Weights of a small masked image model: encoder layers 16, 4600 steps.
Rows from block 3 of the encoder of a small masked image model, named by matrix and row number. Rows with one number belong to one neuron. Each number is 200 + 30 x the weight over its row's rms, rounded and kept within 0 to 999. All counts start at 0.
After each neuron's rows are labels from the 100 images, of 14976, where the neuron reaches its highest value: "place" is the part of the image that holds the peak. Only what is clearly more common there than usual is listed. The data: photos of plants and fungi (iNaturalist). In brackets: how many of the 100, against the usual share in percent.
# fc1: MLP up (encoder.blocks.3.mlp.fc1.weight, 384x192), inputs 0-95
# fc2: MLP down (encoder.blocks.3.mlp.fc2.weight, 192x384, transposed), outputs 0-95

fc1.336,236,223,255,198,195,180,146,175,205,209,188,222,241,187,218,193,162,174,223,177,197,248,229,216,196,156,213,230,205,211,177,208,254,219,219,241,190,231,131,233,237,175,217,213,227,253,214,202,253,190,220,144,157,157,140,191,201,186,212,210,178,231,172,186,257,226,237,189,248,206,146,235,215,177,213,162,195,191,247,161,194,227,199,225,226,176,218,210,225,224,142,198,167,191,204,209
fc2.336,194,191,185,158,170,171,190,204,140,244,223,199,253,168,221,165,200,218,244,250,252,249,124,180,204,199,177,231,207,238,197,191,194,217,182,258,180,233,198,207,216,197,205,204,185,185,145,231,232,226,222,189,194,153,147,238,180,230,194,181,183,222,150,201,250,197,246,212,225,154,180,198,181,216,220,231,204,212,215,216,231,150,211,209,242,173,222,247,201,172,184,237,172,194,181,193
place: top right (30 vs 9)

fc1.257,194,218,192,209,203,212,172,217,188,184,192,177,260,232,200,216,247,162,198,172,201,226,218,187,258,237,207,107,187,157,221,154,195,223,168,228,206,186,234,174,193,173,218,228,188,200,256,255,201,221,178,225,202,192,177,191,200,162,259,247,236,218,245,181,233,166,190,265,170,198,274,166,225,238,221,186,198,155,245,248,190,205,210,214,186,204,188,205,167,202,248,215,255,222,274,207
fc2.257,186,222,185,180,211,173,178,194,190,178,158,169,218,219,168,268,182,220,126,220,201,218,224,206,227,236,214,275,228,203,175,150,233,226,187,168,182,179,192,244,166,183,185,206,236,194,199,172,246,192,178,200,221,234,211,202,210,168,248,153,186,215,193,250,170,186,179,149,229,206,202,207,192,206,217,198,192,243,188,211,244,173,229,256,135,188,175,246,198,225,215,238,235,212,209,256
place: centre (35 vs 16)

fc1.373,223,253,180,253,217,212,216,217,233,186,226,193,198,233,203,150,227,169,182,252,211,165,176,191,179,171,157,204,175,232,229,199,205,178,214,196,213,218,161,143,253,156,220,215,253,218,172,210,221,229,168,202,225,116,215,238,185,182,264,234,234,214,154,178,201,205,220,213,199,240,214,237,177,198,244,192,199,222,183,195,232,200,195,149,252,179,192,234,178,189,178,187,187,194,179,190
fc2.373,186,201,195,223,196,204,181,198,151,215,180,257,218,226,210,188,197,225,318,240,155,236,208,266,192,214,212,164,256,205,206,175,200,234,219,171,211,186,230,193,180,189,181,195,162,133,198,126,178,207,181,144,203,166,244,191,175,202,184,207,207,179,198,192,222,160,185,200,184,196,180,212,195,240,158,183,181,210,229,166,140,159,222,198,166,208,210,241,203,243,180,155,220,210,177,236
place: centre (47 vs 16)

fc1.159,183,210,195,208,239,232,145,198,214,161,192,228,180,190,162,166,212,241,192,261,227,200,222,282,200,201,218,230,229,131,203,221,178,222,198,199,202,176,124,229,206,178,198,206,251,202,224,270,164,220,138,259,244,250,199,204,234,179,211,196,200,181,199,205,176,195,177,228,249,168,192,187,191,182,214,218,205,153,178,171,181,173,210,187,185,136,192,195,206,240,151,171,163,183,169,215
fc2.159,260,195,219,170,186,199,206,197,187,204,169,199,196,237,175,176,178,194,216,250,214,202,192,154,133,190,230,185,202,167,200,206,170,201,191,199,200,254,228,216,236,222,158,216,220,236,167,209,221,193,120,189,175,190,235,196,132,222,224,167,184,222,213,171,180,245,202,165,200,235,150,216,179,200,184,180,241,217,191,193,236,216,159,167,246,157,180,205,235,245,208,150,207,185,141,159
place: top left (29 vs 9)

fc1.240,187,205,200,216,183,212,212,200,204,251,224,197,195,193,297,228,177,199,208,200,166,222,160,226,189,209,192,237,223,249,241,236,200,220,218,229,233,198,220,192,120,206,237,158,158,230,178,245,216,265,191,187,227,180,163,188,200,200,246,216,191,206,221,242,196,191,194,231,178,220,153,222,200,169,211,219,162,188,219,204,166,199,217,163,261,214,193,206,254,180,183,219,103,199,225,240
fc2.240,202,223,183,136,165,168,202,178,160,212,203,198,223,153,249,195,166,161,213,194,180,208,163,153,144,231,200,222,206,198,205,197,228,207,192,235,159,197,206,201,194,187,221,222,195,230,219,218,180,243,175,199,168,182,186,178,161,208,198,218,262,195,234,241,224,223,237,180,190,144,172,184,187,206,175,227,226,210,158,208,204,138,201,204,216,188,169,182,225,200,189,213,155,201,231,165
place: centre (38 vs 16)

fc1.334,170,201,192,188,191,225,212,181,220,224,182,169,175,179,121,181,226,196,179,194,245,235,170,185,176,188,192,120,212,251,228,186,159,222,204,188,229,129,213,207,279,252,154,196,155,222,229,209,215,211,208,151,223,215,194,155,194,186,163,239,190,194,167,189,216,188,217,198,195,179,213,179,209,199,187,199,181,200,222,230,205,173,187,213,194,212,159,268,208,228,227,208,282,195,229,208
fc2.334,192,244,191,179,228,222,199,196,273,212,102,181,193,244,193,186,212,221,210,192,170,202,143,207,240,216,214,154,170,241,193,176,176,221,167,124,225,155,233,214,235,227,155,241,145,211,211,156,157,243,196,195,193,230,224,239,181,226,209,183,216,206,191,160,139,150,201,233,226,164,167,188,192,214,155,247,206,207,179,213,235,150,189,230,221,212,221,188,226,214,188,168,243,216,221,217
place: centre (35 vs 16)

fc1.210,192,199,202,198,197,178,94,212,232,201,206,247,267,187,174,136,217,178,236,222,188,185,139,249,197,195,171,234,200,225,155,235,217,214,202,225,174,219,192,186,218,214,212,179,242,166,172,214,229,187,199,217,245,199,191,235,183,185,202,222,238,156,181,225,191,233,226,170,218,238,224,216,227,180,183,178,167,229,192,196,187,281,134,204,171,167,234,212,249,188,193,164,147,186,198,195
fc2.210,235,203,216,216,199,158,205,195,188,167,224,235,210,142,178,225,218,171,231,239,242,217,98,164,162,169,230,204,240,250,175,206,217,222,193,188,200,245,208,171,188,172,207,235,210,233,160,189,196,223,186,228,186,218,172,239,165,243,193,162,222,169,208,221,233,216,280,205,173,148,209,269,200,202,177,180,151,218,202,188,204,181,173,180,232,188,263,200,243,198,201,196,156,187,167,150
place: top left (25 vs 9)

fc1.223,219,186,196,218,228,217,184,215,240,170,185,206,203,153,160,184,192,166,197,229,242,233,211,223,224,169,224,193,232,155,153,169,188,204,206,202,122,201,154,214,218,177,171,182,224,209,184,159,194,134,236,204,192,206,230,219,186,160,167,221,215,199,200,215,183,203,209,218,222,184,238,242,227,209,182,153,181,221,185,208,186,223,186,183,174,193,235,224,212,225,173,146,155,198,214,177
fc2.223,203,196,196,185,187,177,188,194,159,204,174,183,177,206,132,225,231,189,263,215,158,173,160,135,241,147,177,169,225,235,166,205,198,230,169,200,186,198,217,254,222,179,165,187,183,194,181,181,225,171,200,262,204,235,204,235,198,220,202,127,138,215,169,238,215,225,227,191,218,195,154,190,211,212,205,191,189,160,202,178,186,200,237,183,219,189,163,175,256,209,206,227,156,191,178,150
place: top left (26 vs 9)

fc1.26,220,155,218,175,240,165,168,187,162,236,166,142,211,245,199,275,242,192,180,161,206,184,186,201,171,198,201,181,164,188,216,244,189,161,223,239,203,207,196,186,193,245,201,198,175,174,208,200,237,181,218,161,185,224,219,174,191,229,177,214,212,245,201,163,164,128,220,223,178,160,196,145,205,214,212,192,184,204,238,177,203,226,196,154,130,196,137,217,220,182,173,206,164,206,247,233
fc2.26,204,156,229,192,197,197,165,213,256,227,188,195,213,179,164,259,230,205,147,174,256,213,163,204,229,202,224,176,174,204,207,167,198,220,182,179,190,201,214,206,203,218,172,253,227,189,172,166,241,185,277,167,169,223,164,202,238,209,205,199,230,183,202,243,174,215,180,204,170,186,210,154,196,225,229,255,174,178,172,189,231,243,199,179,172,188,165,176,233,178,239,268,213,221,186,213
place: centre (36 vs 16)

fc1.325,209,191,263,190,223,255,156,239,212,200,240,192,217,201,195,155,217,167,157,237,201,193,147,238,179,164,203,224,209,169,181,199,175,195,186,228,212,192,144,155,216,168,173,232,241,248,136,201,179,212,223,227,228,136,221,205,190,207,218,222,165,181,202,152,197,227,164,177,204,200,211,270,186,216,203,159,174,183,225,195,198,244,166,168,255,174,227,164,197,188,164,156,168,166,179,192
fc2.325,199,174,217,198,210,190,191,213,177,188,194,194,197,215,223,230,221,215,287,220,153,188,198,259,171,193,212,210,186,131,213,198,168,182,244,222,213,193,203,231,171,234,168,167,186,216,186,155,193,170,174,171,197,192,239,212,165,209,231,204,106,195,211,168,240,251,211,223,201,226,230,183,196,131,214,216,177,211,245,199,198,198,226,232,226,175,195,170,169,207,210,106,184,154,132,186
place: top right (26 vs 9)

fc1.23,192,128,193,212,151,221,184,220,195,242,218,183,218,223,184,192,179,179,178,219,177,222,184,224,154,194,185,169,179,225,142,157,163,172,210,135,229,184,226,252,194,203,247,221,215,221,225,190,186,228,168,232,180,215,203,255,197,247,157,211,196,187,170,167,173,166,147,271,156,186,206,182,175,224,179,187,212,153,227,238,196,174,197,179,212,215,181,179,233,122,207,209,219,147,241,212
fc2.23,181,196,205,238,205,220,210,262,137,240,150,231,195,219,149,195,177,191,171,145,166,242,173,197,191,227,147,201,192,209,210,154,131,207,228,216,206,182,161,253,198,209,209,115,186,187,208,178,197,183,218,227,170,183,179,169,197,204,214,225,206,253,199,210,149,175,206,160,200,263,228,195,175,192,169,217,160,171,198,238,182,215,208,218,195,202,224,233,246,169,195,167,210,163,160,199
place: centre (41 vs 16)

fc1.333,229,241,252,221,222,189,196,202,171,178,191,197,152,186,243,201,172,217,194,198,253,162,209,221,195,223,197,232,199,219,166,178,203,243,206,178,274,156,189,155,246,213,224,216,158,165,201,174,197,167,203,174,158,175,196,190,195,224,167,241,224,170,187,222,208,197,203,219,180,238,161,243,168,232,154,226,151,181,179,211,169,193,182,199,196,225,216,164,199,101,149,184,205,185,199,186
fc2.333,238,228,241,201,189,147,235,239,252,255,238,273,250,179,183,230,227,153,211,219,182,207,196,238,163,164,251,237,198,194,222,184,197,223,210,146,221,197,263,175,223,185,233,232,186,276,176,204,216,170,203,196,199,234,217,193,253,195,187,207,213,171,200,229,216,209,190,234,172,241,254,230,166,153,153,246,203,209,162,201,186,173,171,232,198,218,224,165,246,171,212,181,250,171,171,219
place: centre (40 vs 16)