{"model": "masked image model", "horizontal_flip": true, "mask_ratio": 0.75, "loss": "mse", "encoder_activation": "gelu", "encoder_head_dim": 32, "encoder_fused_qkv": true, "encoder_qk_norm": true, "encoder_layer_scale_init": 0.1, "encoder_width": 192, "decoder_layers": 4, "eps": 1e-08}
Rows from block 4 of the encoder of a small masked image model, named by matrix and row number. Rows with one number belong to one neuron. Each number is 500 + 40 x the weight over its row's rms, rounded and kept within 0 to 999. All counts start at 0. Numbers have three digits each.
Before each neuron's rows are labels from the 100 images, of 14976, where the neuron reaches its highest value: "colour at peak" is the nearest of a few named colours to the mean colour under the peak. Only what is clearly more common there than usual is listed. The data: photos of plants and fungi (iNaturalist).
# fc1: MLP up (encoder.blocks.4.mlp.fc1.weight, 384x192), inputs 0-63
# fc2: MLP down (encoder.blocks.4.mlp.fc2.weight, 192x384, transposed), outputs 0-63

colour at peak: orange; yellow
fc1.20:485466452472452561472465481585505528418495459467470522542531465515471524527528525447511485559428538476522440560445548511539434576511486518499538561472530483493530534493545562512482506499465573
fc2.20:488559549542441449537539378531486525524495464554481526522454445418516475516552545575464485540492541524515469521533561626466514487515499454467456532508540513467536522494467468548534507476515527

colour at peak: black
fc1.99:450464496522560481514546551463487422473540468464498512490563528492511482451506509424451477482522470462512469506512536491531495484553506461567498472539485537503536554558475589463540452552485486
fc2.99:460504523549529499481533506563529511480532528432474498549490516481526554424534428526453439513494467507429555504538482390497447518449602553514587462494510533472516543523479550529551533526502504

colour at peak: green
fc1.347:659551490496563441551447493415487488541614461472503487549463478547474495495524495472481530494488457517477446515503487453567504509482505489529486501461488582534548465518440590492403476497510462
fc2.347:533528507452511480544525462483517477470541435541496468512476505559539435536404444524435549522508511506440540561502492443539465512493472453490476484479489512497579466494508458486512478519505524

colour at peak: pink
fc1.316:522476499509576476569532491543485475445450570470504555521510466552536418477535508533453474434512482433544445485500485416546443523512472510471455539498520487451508478520460448534557478573504395
fc2.316:454438519455505501481529460551485484527496527477604524509463505461537498513463454462458427551484487507531488522556508420511484530407551523567461483495445484471438481523501467533545487531465398

colour at peak: white
fc1.321:539428513529498499476512558505507495551478518399470604511491490436525515488470439480536534483478529477529526546471507484509450529492497468512519497461477462525506584547495477511512428481454499
fc2.321:542523403510569529442559532537489469513540522489514509421469396547530535484470464506490487484482522458501577470560483434477534462510514529486535487490470512547539464474488565490516511519390518

colour at peak: orange; yellow
fc1.36:497468476455440480566501476550506535530525470481409609509522558498481511487427482553487481546522483509594457518493505477493548512468486528539560456542521507442449496438469544499543467592546456
fc2.36:534497558468470488468506446522507434493521451434500529548487508451525546461511557544496460528494512562464464515481490541486468525501548485469438425501511487471496526439583499543488476508460559

colour at peak: black
fc1.212:545629475492535491551490497462536467577447513489513478489569456572533541435502481519546521516462533518432499476518518482531503453559488445493455553503478513553444556502525569515494524514504475
fc2.212:557518499516529489478483563541525484469533521581452453477557495525495542452492512450500544467529596477548449491523598515506555474572453516431477508592504505518523522586519511520533548481469517

colour at peak: grey
fc1.162:552450554466480551508479508485515561525565513545507498466431445503507519531495493543514507461471550406442554460461531557493491427507491507475512461488529507463508467435487557473561563419499468
fc2.162:539484555495502537447518429467547587512440442507441514518461547550505503475506534490498547523480464493465527459518523572437464511525551452503474567460528442508534479477499423534472513476557407

colour at peak: green
fc1.330:523480497462505532475542525465561525515556489499501579477496498488549488485528489551504504408501483462528516525546525424520481454523469480510429416476525482491407443500516499515487433492466507
fc2.330:501504593502523510506568545481501473487515501495450491534510476514462504499494492500407475455515468480500520526522532445601462471484492470546463508502493487524477492470493494508485483580484476

colour at peak: cyan
fc1.51:573467482468465467439468563433551497492507414518512535456539478495503523502478513511446481430513533511544511486565444476506544434525556497529494509461503543586488492505547426501539494486546497
fc2.51:575507482484502526495483489504503469510593485503452518557506450534462525517459539499453427439509502492467547457493490454579507469504445482490456568466494529509485488554541532473491488525495499

colour at peak: yellow
fc1.313:519504519566519572526521544524442514491577526464545586573509483521486518510447473451500530510536507477476420520472515459511510504460443462482464470473481516510451511495556476537559528507545517
fc2.313:539434512539517485548494513597514498523553479456543485563464529459552491518491472458533479473498501553514487536506500468541525529529495448534537549526434513474492579535495578495468444621496552

colour at peak: grey
fc1.243:464530440491506460508481478517510523473549464435478503535519480460570520580545494479500488495477530437478487492489484445477497504473518485621565490546569619504492501499475544433451497453518525
fc2.243:569522485497451499501439490529563487447569495580453490535464519401545485505491585460504432473467562524464560524455446558480508537477486515477418556501526545552447490526524530535450476520515533

colour at peak: pink
fc1.144:517456480473488506445494498548528478452489549406528511480516482431481538585518499481474439481472590482617461560502467407453441485532515482540481550481494521471476502454552500434480474595479455
fc2.144:528540497521543499617512537459489493526529520545503498456495487429519511425531477512436511491529523494443529576527531457476533543468427536509481542571478509574476510489424522498477514547477476

colour at peak: grey
fc1.55:559460544546479456510469511374503505433466525499525482540443508503491505518501407535506447458517443484477527438572499510494473474526537457494515479507505549493561446501491510506483436470458503
fc2.55:532493533506444484510544510463548535532515510466409502486475501544500546565467470566467519515531430476440567592468528490469454545465468458465467475550527453572494493527444444470464421555491492

colour at peak: green
fc1.64:520530508479450496496538477464476474475498510499507527489515476497510491498482438532545473422577526445513456508523378485525521383542500469601551446550503510525501510506458429485471414491422508
fc2.64:492464549488474555503558466522549489470543541497522502572462467550502489507540469434400500518575587473399549533491517453525492467461482414553507493534483465452500546501518473512520472567488492

colour at peak: black
fc1.45:540546428479492559530488489527529406561449486508536502461544417579431506494539518397499483514486523573495486463492497446523564384545494445536472490465509516599478492530503463503475549453518451
fc2.45:514504509498592530495449476483467488498534484468453492435523470491374475490502501452548474507541582521508506464504547567501488456592465533495450495454469476530465545552543502480444560430523453

colour at peak: brown
fc1.133:457519429605522486533410554526483470540510484504453451479478459501482464468481425463600474523512552509470458533499540441469512487444475510509520501545511512491458504527535547465512504476522548
fc2.133:495507532577483535552535502475554545455418430511402501454497517497509477521443486474569556503476558491521508456506504498464543508453456491497523569492549555527451520534562422512483529458478515

colour at peak: yellow
fc1.354:451394476492521477539527493530506523510506525461428546537498539590535446488465494507493535503558465459546510433445521473465492567485496459530495520569561533489499511528455505430498531565479410
fc2.354:493510463495464389505554481486481586530570511567492565585495493497485499472498549465496477546517460486487525540508535558451469464442485408497409530520457481476468476469568517501564563582453552

colour at peak: cyan
fc1.158:464539545564510560433491558460515515513510476556521553468532530488538518494528476598583499471519532545486518535542417481488564452491573531478511449457527467495478482536520455521542387506540539
fc2.158:539514513493569582487481491528544501536549543539472485504475431515503534480453516527547495476473519452456548470506539523614515463512462446474441462493505502505482470604476593509549460452482510

colour at peak: brown
fc1.178:514594556472483552442542461533571545506468483521465537496500456500471532539506459569528533531409573522538471428497537514463504510482548468468502503516542440531476501477432574536471490483531477
fc2.178:573562532529489520427498388543549466579521455457452548487515531525523515498493598525564591538525450500493475435508465587569522539503546536504508492441516466492535440490490486501482519513490427

colour at peak: pink
fc1.156:538498459476538474481508489530495496562531424470453529477533483507464540435529468454434544512443539562538461482509462531479433550494516459486487430468466537487520542572573452502452488533499567
fc2.156:448484460531487465559413506481473577525558482508456472518506440547467461534435472494441540529487587522527551481512476568454470516529475430455478576483503535508471550542560478457454540488526501

colour at peak: black
fc1.86:506551449512489552552546454482516479543507471484472463449458455548530495559543470457555426523473563504447523426483520546479501394493462572487526508454517456591516486425550508428515483498512520
fc2.86:528579478536527512501494460501486456471516464570489504407510485505474430549503513482624506511456494441511503463494504666540493471554422477577437494512459522515574476511539548517514527502529508

colour at peak: grey
fc1.53:447498480544503474480468464458545514512460489480502462552525582534482539425497593473544510536447538561526508485531499505530499524510461458458552477504477486455488549567487553549507513451553489
fc2.53:502541491558498478496445480441548542463460526487544503503527490523492514465452522511482559499487519500466503470515472591509497492538513533465470460507511467442507462543572529506439516442523519

colour at peak: green
fc1.93:432526556500554467465533472424514502476520490454540483487486461530532486492470519517446467517515531497409477550557510536545516456485434541579493461498543508576511556520535480518523499459556560
fc2.93:465562556516471558496539527448490497503528511564462462467500439583500491554518483541518521488588522506512501582540548517511500461580425439552517508499487471513542496488512431548484479535503507

colour at peak: yellow
fc1.369:487440504489433479536484526413544516533509440407465513551523568564496524478494484448458536483459550443598494459463595471482492513438410415471470487501480571491449496469470521473501482526499526
fc2.369:471541480500504526550468488514447598495565479529438488573514449530541535438421445406524596542456484523468479521485483456479499506485471428495446540453516472474508514517488511496485468554528508

colour at peak: grey
fc1.336:486527502509514459441540520447427468513462484510515524534461552569514464480494516571583451504458467538505566478478460567488474487469494519543463469482517521499524549479423515361438499459415497
fc2.336:588502491484533530470427527466435499499482472553547463518545444513512420475408509493536552465486510518477544488503447607467531524442583547522481500533510514460496458487484490513448502537542502

colour at peak: grey
fc1.263:472479529440510481471513424547493501556572478517511452474545560539509483499510433497494498538567439521553510472533502538568497565462483567450447490500435416480478554530515505594501531523471526
fc2.263:490552475534559538480452456530460475560498443510479501463499454578481421464518504487530539501551401482582507450543530673529553521521531524535446486555482588464526416474488497474534534450498533

colour at peak: grey
fc1.149:539598530490441407540579515410518496390472464478472467555527571562577523485446517516526506513499578581463515558528461507509501533577587518471572484505488464522516537484408443507501512537476440
fc2.149:534478475539548477509461511540517483526540515594606432508584422507463542459401492513519520487543491516459497497461520576556480474485493504449461455544550492483483484469535518481558493383463521

colour at peak: black
fc1.230:539509481584490514521511510458463521483484479446529477501528528477500542490475487505483505497505574449423536581528524433457509517475512463616493579505473540563480499499437469463473475400506470
fc2.230:491485560492501485477593531524538490464524618481537562444565497513379453527529543484483460527501523500552458494497575357487489493567519510491497490450483500498504482494501520502567548542498508

colour at peak: brown
fc1.359:531490443463531505495460447482460471474510465490498446511562520519481526479473487470506493537505537521512550488513564439596535468512544460517443503429507460571510532477479447581548489429468496
fc2.359:494457530501549464633502441549508467491519534481529450472456457479497502566545509489492539557550493541442508515504480487570522539554486585443456618517462470564573504526521485450444533456499515

colour at peak: white
fc1.127:520470482479494484494508517482498517456495524459565512543521470434546496511506503494475516437424469433534469492469456415510456525516546513521575432499497473493454540521477496408459441488531447
fc2.127:531523450503574493535406524525533419474548529531476512457483516454498556449486503484452443526506572530460568491490486420490568448485467508529508464483508577562480536564521552560415521475479481

colour at peak: orange; yellow
fc1.279:490494492465536504480456489486521485513531507519562571553428514484502488474508522404446458647450536493557426500456484512438465531456526412606500511478521559528502484458480467416468489600539547
fc2.279:544454484485506457550531531521481466450605484505499561535540479504478478479505521469556439547519516536467431550428485533499462527405441466461397499476545479491471501496524503488528523526498519

colour at peak: black
fc1.3:449588548537544543473494525478482453501534428484527474481483523478460474477516532486471508459482507483450482449522493468548531475509526523493526526563491502637529485494580445562496456504497529
fc2.3:548513508507521498505476601501441489490533493532486514401492462578469457518506475504501525424536497493551509540512550576483553486564474541511406507556492476533552489542540527509494504492483465

colour at peak: white
fc1.246:538510592494507484543545499563495463479495585464479490529502502454500466481528486465510502432488448452525460534541452589582492481432539504477506397522543502493468552497502509543548501501537436
fc2.246:558398539433453485492494508552556492505477551519493540566474513495514490454533535543482437486526527436532441491521466456537459452419471544537477532509513434517452505462449515488514530555516515

colour at peak: white; pink
fc1.220:499473516560516489438589539498507506525518464404503508523520489447571550479424474530530496468490476492551547473459424507517534561509549505550550474517507510494491623507491502502547513552488472
fc2.220:469507497534571528422600537468544449484536463501534555494523459489483452500482498431479425482494481520460518466552493477524552493518508543578510508475415543526530539498515547493461527409502524

colour at peak: pink
fc1.17:503516529559536493528528499446477520445501498481474551561488552512503531508412448510508483491528412484577512467441455478511472541526594432531538471551490534505501586509505474543510510524452451
fc2.17:508506463516537502488592464461476473544514490504525548560471434442550468455400545453555419458516527487497558495527461458537482525484468501482534499562484502549508530521489560483482535546488499

colour at peak: black
fc1.352:544583500513512567502529530486460477557490449480529442455554498446470520476516521436602458493497520502510540536472474472530528534541504542505538482527453494474531500456547476447470433468485433
fc2.352:503486527487522477548502542510468494476479501571511503534489506483459497475509438494482451491462509406408504521537557509537503471515460545453492529540488419574474569524501603556478497565476519

colour at peak: brown
fc1.217:525533522486440467533432479508466545551512472481483533451472544503535462516533541527586509542499453491452500475485520536520506502457409554453491502502490516552568447543483485510458549450527517
fc2.217:524563486472508554426494444475469489484482438496475464453518506567512482554477472490500533474484500486475523463473543615468498458560491524472514472513538550587501509521481468470468479466531536

colour at peak: white
fc1.125:486446469476493460455573524502438480482491510460496554537507564442528534508489466495510479504562486489544453534459429452492573489482586485591560472502538498495509555516414433423468471513472552
fc2.125:483519473459585570577432558521470449518510509533488457475550481484458557478524566485527469457570538511483513457535462421531509495476443492551557476501453504560550545548512542550530542472453488

colour at peak: grey
fc1.116:498526478517497501424586503505471516445492438571496496484560570471517555503459448586532535497474463549475536479427428498534484499516536510558556470519533470504571505478395481419489434472508453
fc2.116:564471466436546518478465547495559467531503473565565508532490485509488480481397482461527515433500511493438536464501455565575574494502496537469441512526583439417536523481498542458446499470466500

colour at peak: cyan; blue
fc1.240:552540593496552508480529568472499514559426507467460477529483507529533544571489555522572456451535555486466520493570432465574486467492535545504507470478481486500536457513525492459504512444542520
fc2.240:631580535459555518466519494501484505462496475555456470526487461513440548538534482490553454436508452420479511516508433627518524540450491499479442549517478483505487443573454523492495523480507466

colour at peak: brown
fc1.193:530530521561442518474530526519516437492511497531497569499489452507497495561586496502499458575502499530540485541446562539491449508440429422499483479425466501569480538536496468545502451506507534
fc2.193:455525514506452544502477466533574546478504504573510453466472413561498477569538541448488463491516492503494514466480505628517520467560541491533516530531543553598510482542521522523426513404498537

colour at peak: yellow
fc1.278:516487499485519549531432513513443483509532466541488498565483515578489526533524547473529415568509542463520463442586571483480532462453552477477545546528525516502414516446516553436493431521571450
fc2.278:560477543571481465502453515462480546468460476558464525507527527511496553471552478487562493523505531507457455465514508514435461467535499406508372483529537419481477520554571493514473408496561451

colour at peak: orange
fc1.213:493555450465524493492464488489468471534552472406544507488495556492453474498495475422487512465499529520552491560428546425460534449565488420558475557528492505511582473528562467528489505544459512
fc2.213:453464498511508462537520535492492506546579490454513524553505454529556546459559438426484459506474447515491507561519492434421520499526547531424503533494455559517573528445538489538540459554512480

colour at peak: orange
fc1.350:526446532499471475478518450570458504498472515526512468454477570476528545572539491463477566561417462508536420515503562481498583542462456501544524474542476554482472531485474526515545505550488536
fc2.350:456585524520494500541537440459458478459459422501540470468461505488458470503488564513533556539526495487534424501417528620469526515483517458532435456515502519447516465486450447477524514559564513

colour at peak: black
fc1.209:529582514414513515518587489564462483523471479571460414420479519517485431492449528529395472529505554521472470519553577510538519414487476490407456524511481534533453470493543496507450523481464516
fc2.209:489511482545546497493453453509504521495506451536492465432525484486462492503492519550495528458543574493488517499501500674444550538555488566539479443521490502490494515516470535429459506461451506

colour at peak: blue; cyan
fc1.173:543467504492520552502540551501561484480547498493497487498545441422459516489462488449461502514511513453458475464489508486548488462510540513539445518431472568492500555528545476493459454549463464
fc2.173:516498527414526439443490459536498508526520568531507512565487563529506542527531506518564443478498511598586485509503490405465496447489445490532495490501497510476435503469537490557546500488477506

colour at peak: black
fc1.121:561584512506499487485512471469468505525517432514506538405478568561470488503492446483513415531526544455473522464482509499513567522530445475518477525574484518623541487412554549519473563432555553
fc2.121:629559501515547554513469490474422472464517494621510469388523469574503509531440473493604496480545549481465522506467584611497541530589509482486479489578469504555514526532497518518518492441475446

colour at peak: pink
fc1.32:486488506543476468536476560534478470515399541499453525478488500442546557471487475506461462391481501450534479500549456517503564493457540422508448508530540558495475492451538575532499386507512525
fc2.32:493522522596515480528445503529490480503472489521443482552444534471449563434494464518468441477475513479501518557541483558498485469511481446441453538467485466520482484527487471454486570545512565

colour at peak: grey
fc1.67:451498479534479491447538519469440481512485464469471556585559517486456471525519477493485499475491443510463544428446490487498512560563500512488509501497453508433469450503531484540467450441589498
fc2.67:555561516461535564571449529421505520476470465512430523488525465530491494550471491468507511498518438470477487442499496573490476515527538510448501529493483397482530516512528520443486517498546511

colour at peak: red
fc1.239:517466524491522460491484444549484506481493539534510504540464517530464454457460513464518519656444499479449402520490504458497544523585397510445518527549541475498496513553530476460470561571511522
fc2.239:501553461512513530450516480481485536500477479453485468520515475492431465470511501446612576533505491436477473473503473657444535502514491519498535439515478478499487446455472468447422509507562538

colour at peak: yellow
fc1.70:489452537513485481584562567534478550471534513499506560553470528475441465505527478518488446551455449461480490516437518520490494473519476503527499480503481476492475542491470499432528530561552415
fc2.70:504447499473457439573568551511483577496542559519478486607512488430486507481514487518499397449464492502563523503514458486476513473519502501498488489579454477441464555527497529520491539587481516

colour at peak: yellow
fc1.111:558445510451510446485450472501485483453476433493564532518476531484441497513468555557425551490483515513516432579497486532492490522558492432555503548514505558428519487513511554586453536527489570
fc2.111:552524525504435466578514443458477519511499525531468531597501463437521492501472474532463507480526573546452485503494490581492506546494529443451452504469535463486599533503478493522504543523541579

colour at peak: black
fc1.226:585555418521464542479535564473469513539484475546519468448557522519505505442470516521485456507484545477526477511555444455566561461524537519479519494422499543574461505573518465518516525471425518
fc2.226:593529560545470475506455443527453468473558503539469501486536403494479459510487480514512515493486590465510548511550524557558473528512445525496353482502495454488501444517532527531534549471477467

colour at peak: grey
fc1.205:496442517517538549498490495510506531519534457488471536480500513492569515561459465529475537467426447443485534480510464537495474445463526460450572478481455551452515534498564525481519428549511476
fc2.205:544541501433482582499446425481489556457481461443476501480487523588539518612437530543481538508471492470493512553514523532526471511476568493468493512488473474495524418473512511484498432523526513

colour at peak: red
fc1.117:455458476516482496484508448493446460525484522549504452539493509470535476556540506363489495567444563551532432450558585511535508551475465519583512490518472503507550479447529463503521564474479544
fc2.117:482536506501487481488468463456490561507463482580496491486521458439466480536500509502571515516478530492491430542450607575480528497531452521489454441560450493495553466442502502478501511472523540

colour at peak: black
fc1.211:514614545547539558503535564478504530512508486475514547453491472480480556456566478557518472550517504519560530491548527473476538482466543498499552500518515513517478471498547465456471470479504526
fc2.211:545499517525502535502447484510491538440491535528533456501573425488506416431450475503550500420498568499542415559454466571516521500526457495554460478515522485467527461543504459521540555515471455

colour at peak: grey
fc1.153:531463470535525531446556467458535495496589514478497500440587519478532524502548424500529410441498427478507498467502498459496491431498454526507532481480433530572474531471539477564524466534490532
fc2.153:494492476522510553477583452552494483521553477526450520463447396481524450554485550459526453486489461438470531498516479487498500491504482531508518539526509553543550442546486471451450529493482569

colour at peak: brown
fc1.83:509552472472489554506434482500514525518492511440505513471477414557444458499539530437552546521442457575495496542512550495542514537552475534486460455446455487520505494518499476468593547473482481
fc2.83:469516490536491472511531526515449453456574519497546528532515453486487528488444475533507486453456580578483516552538533531572498522523425544423474465482458471481573573515488528539563575516498562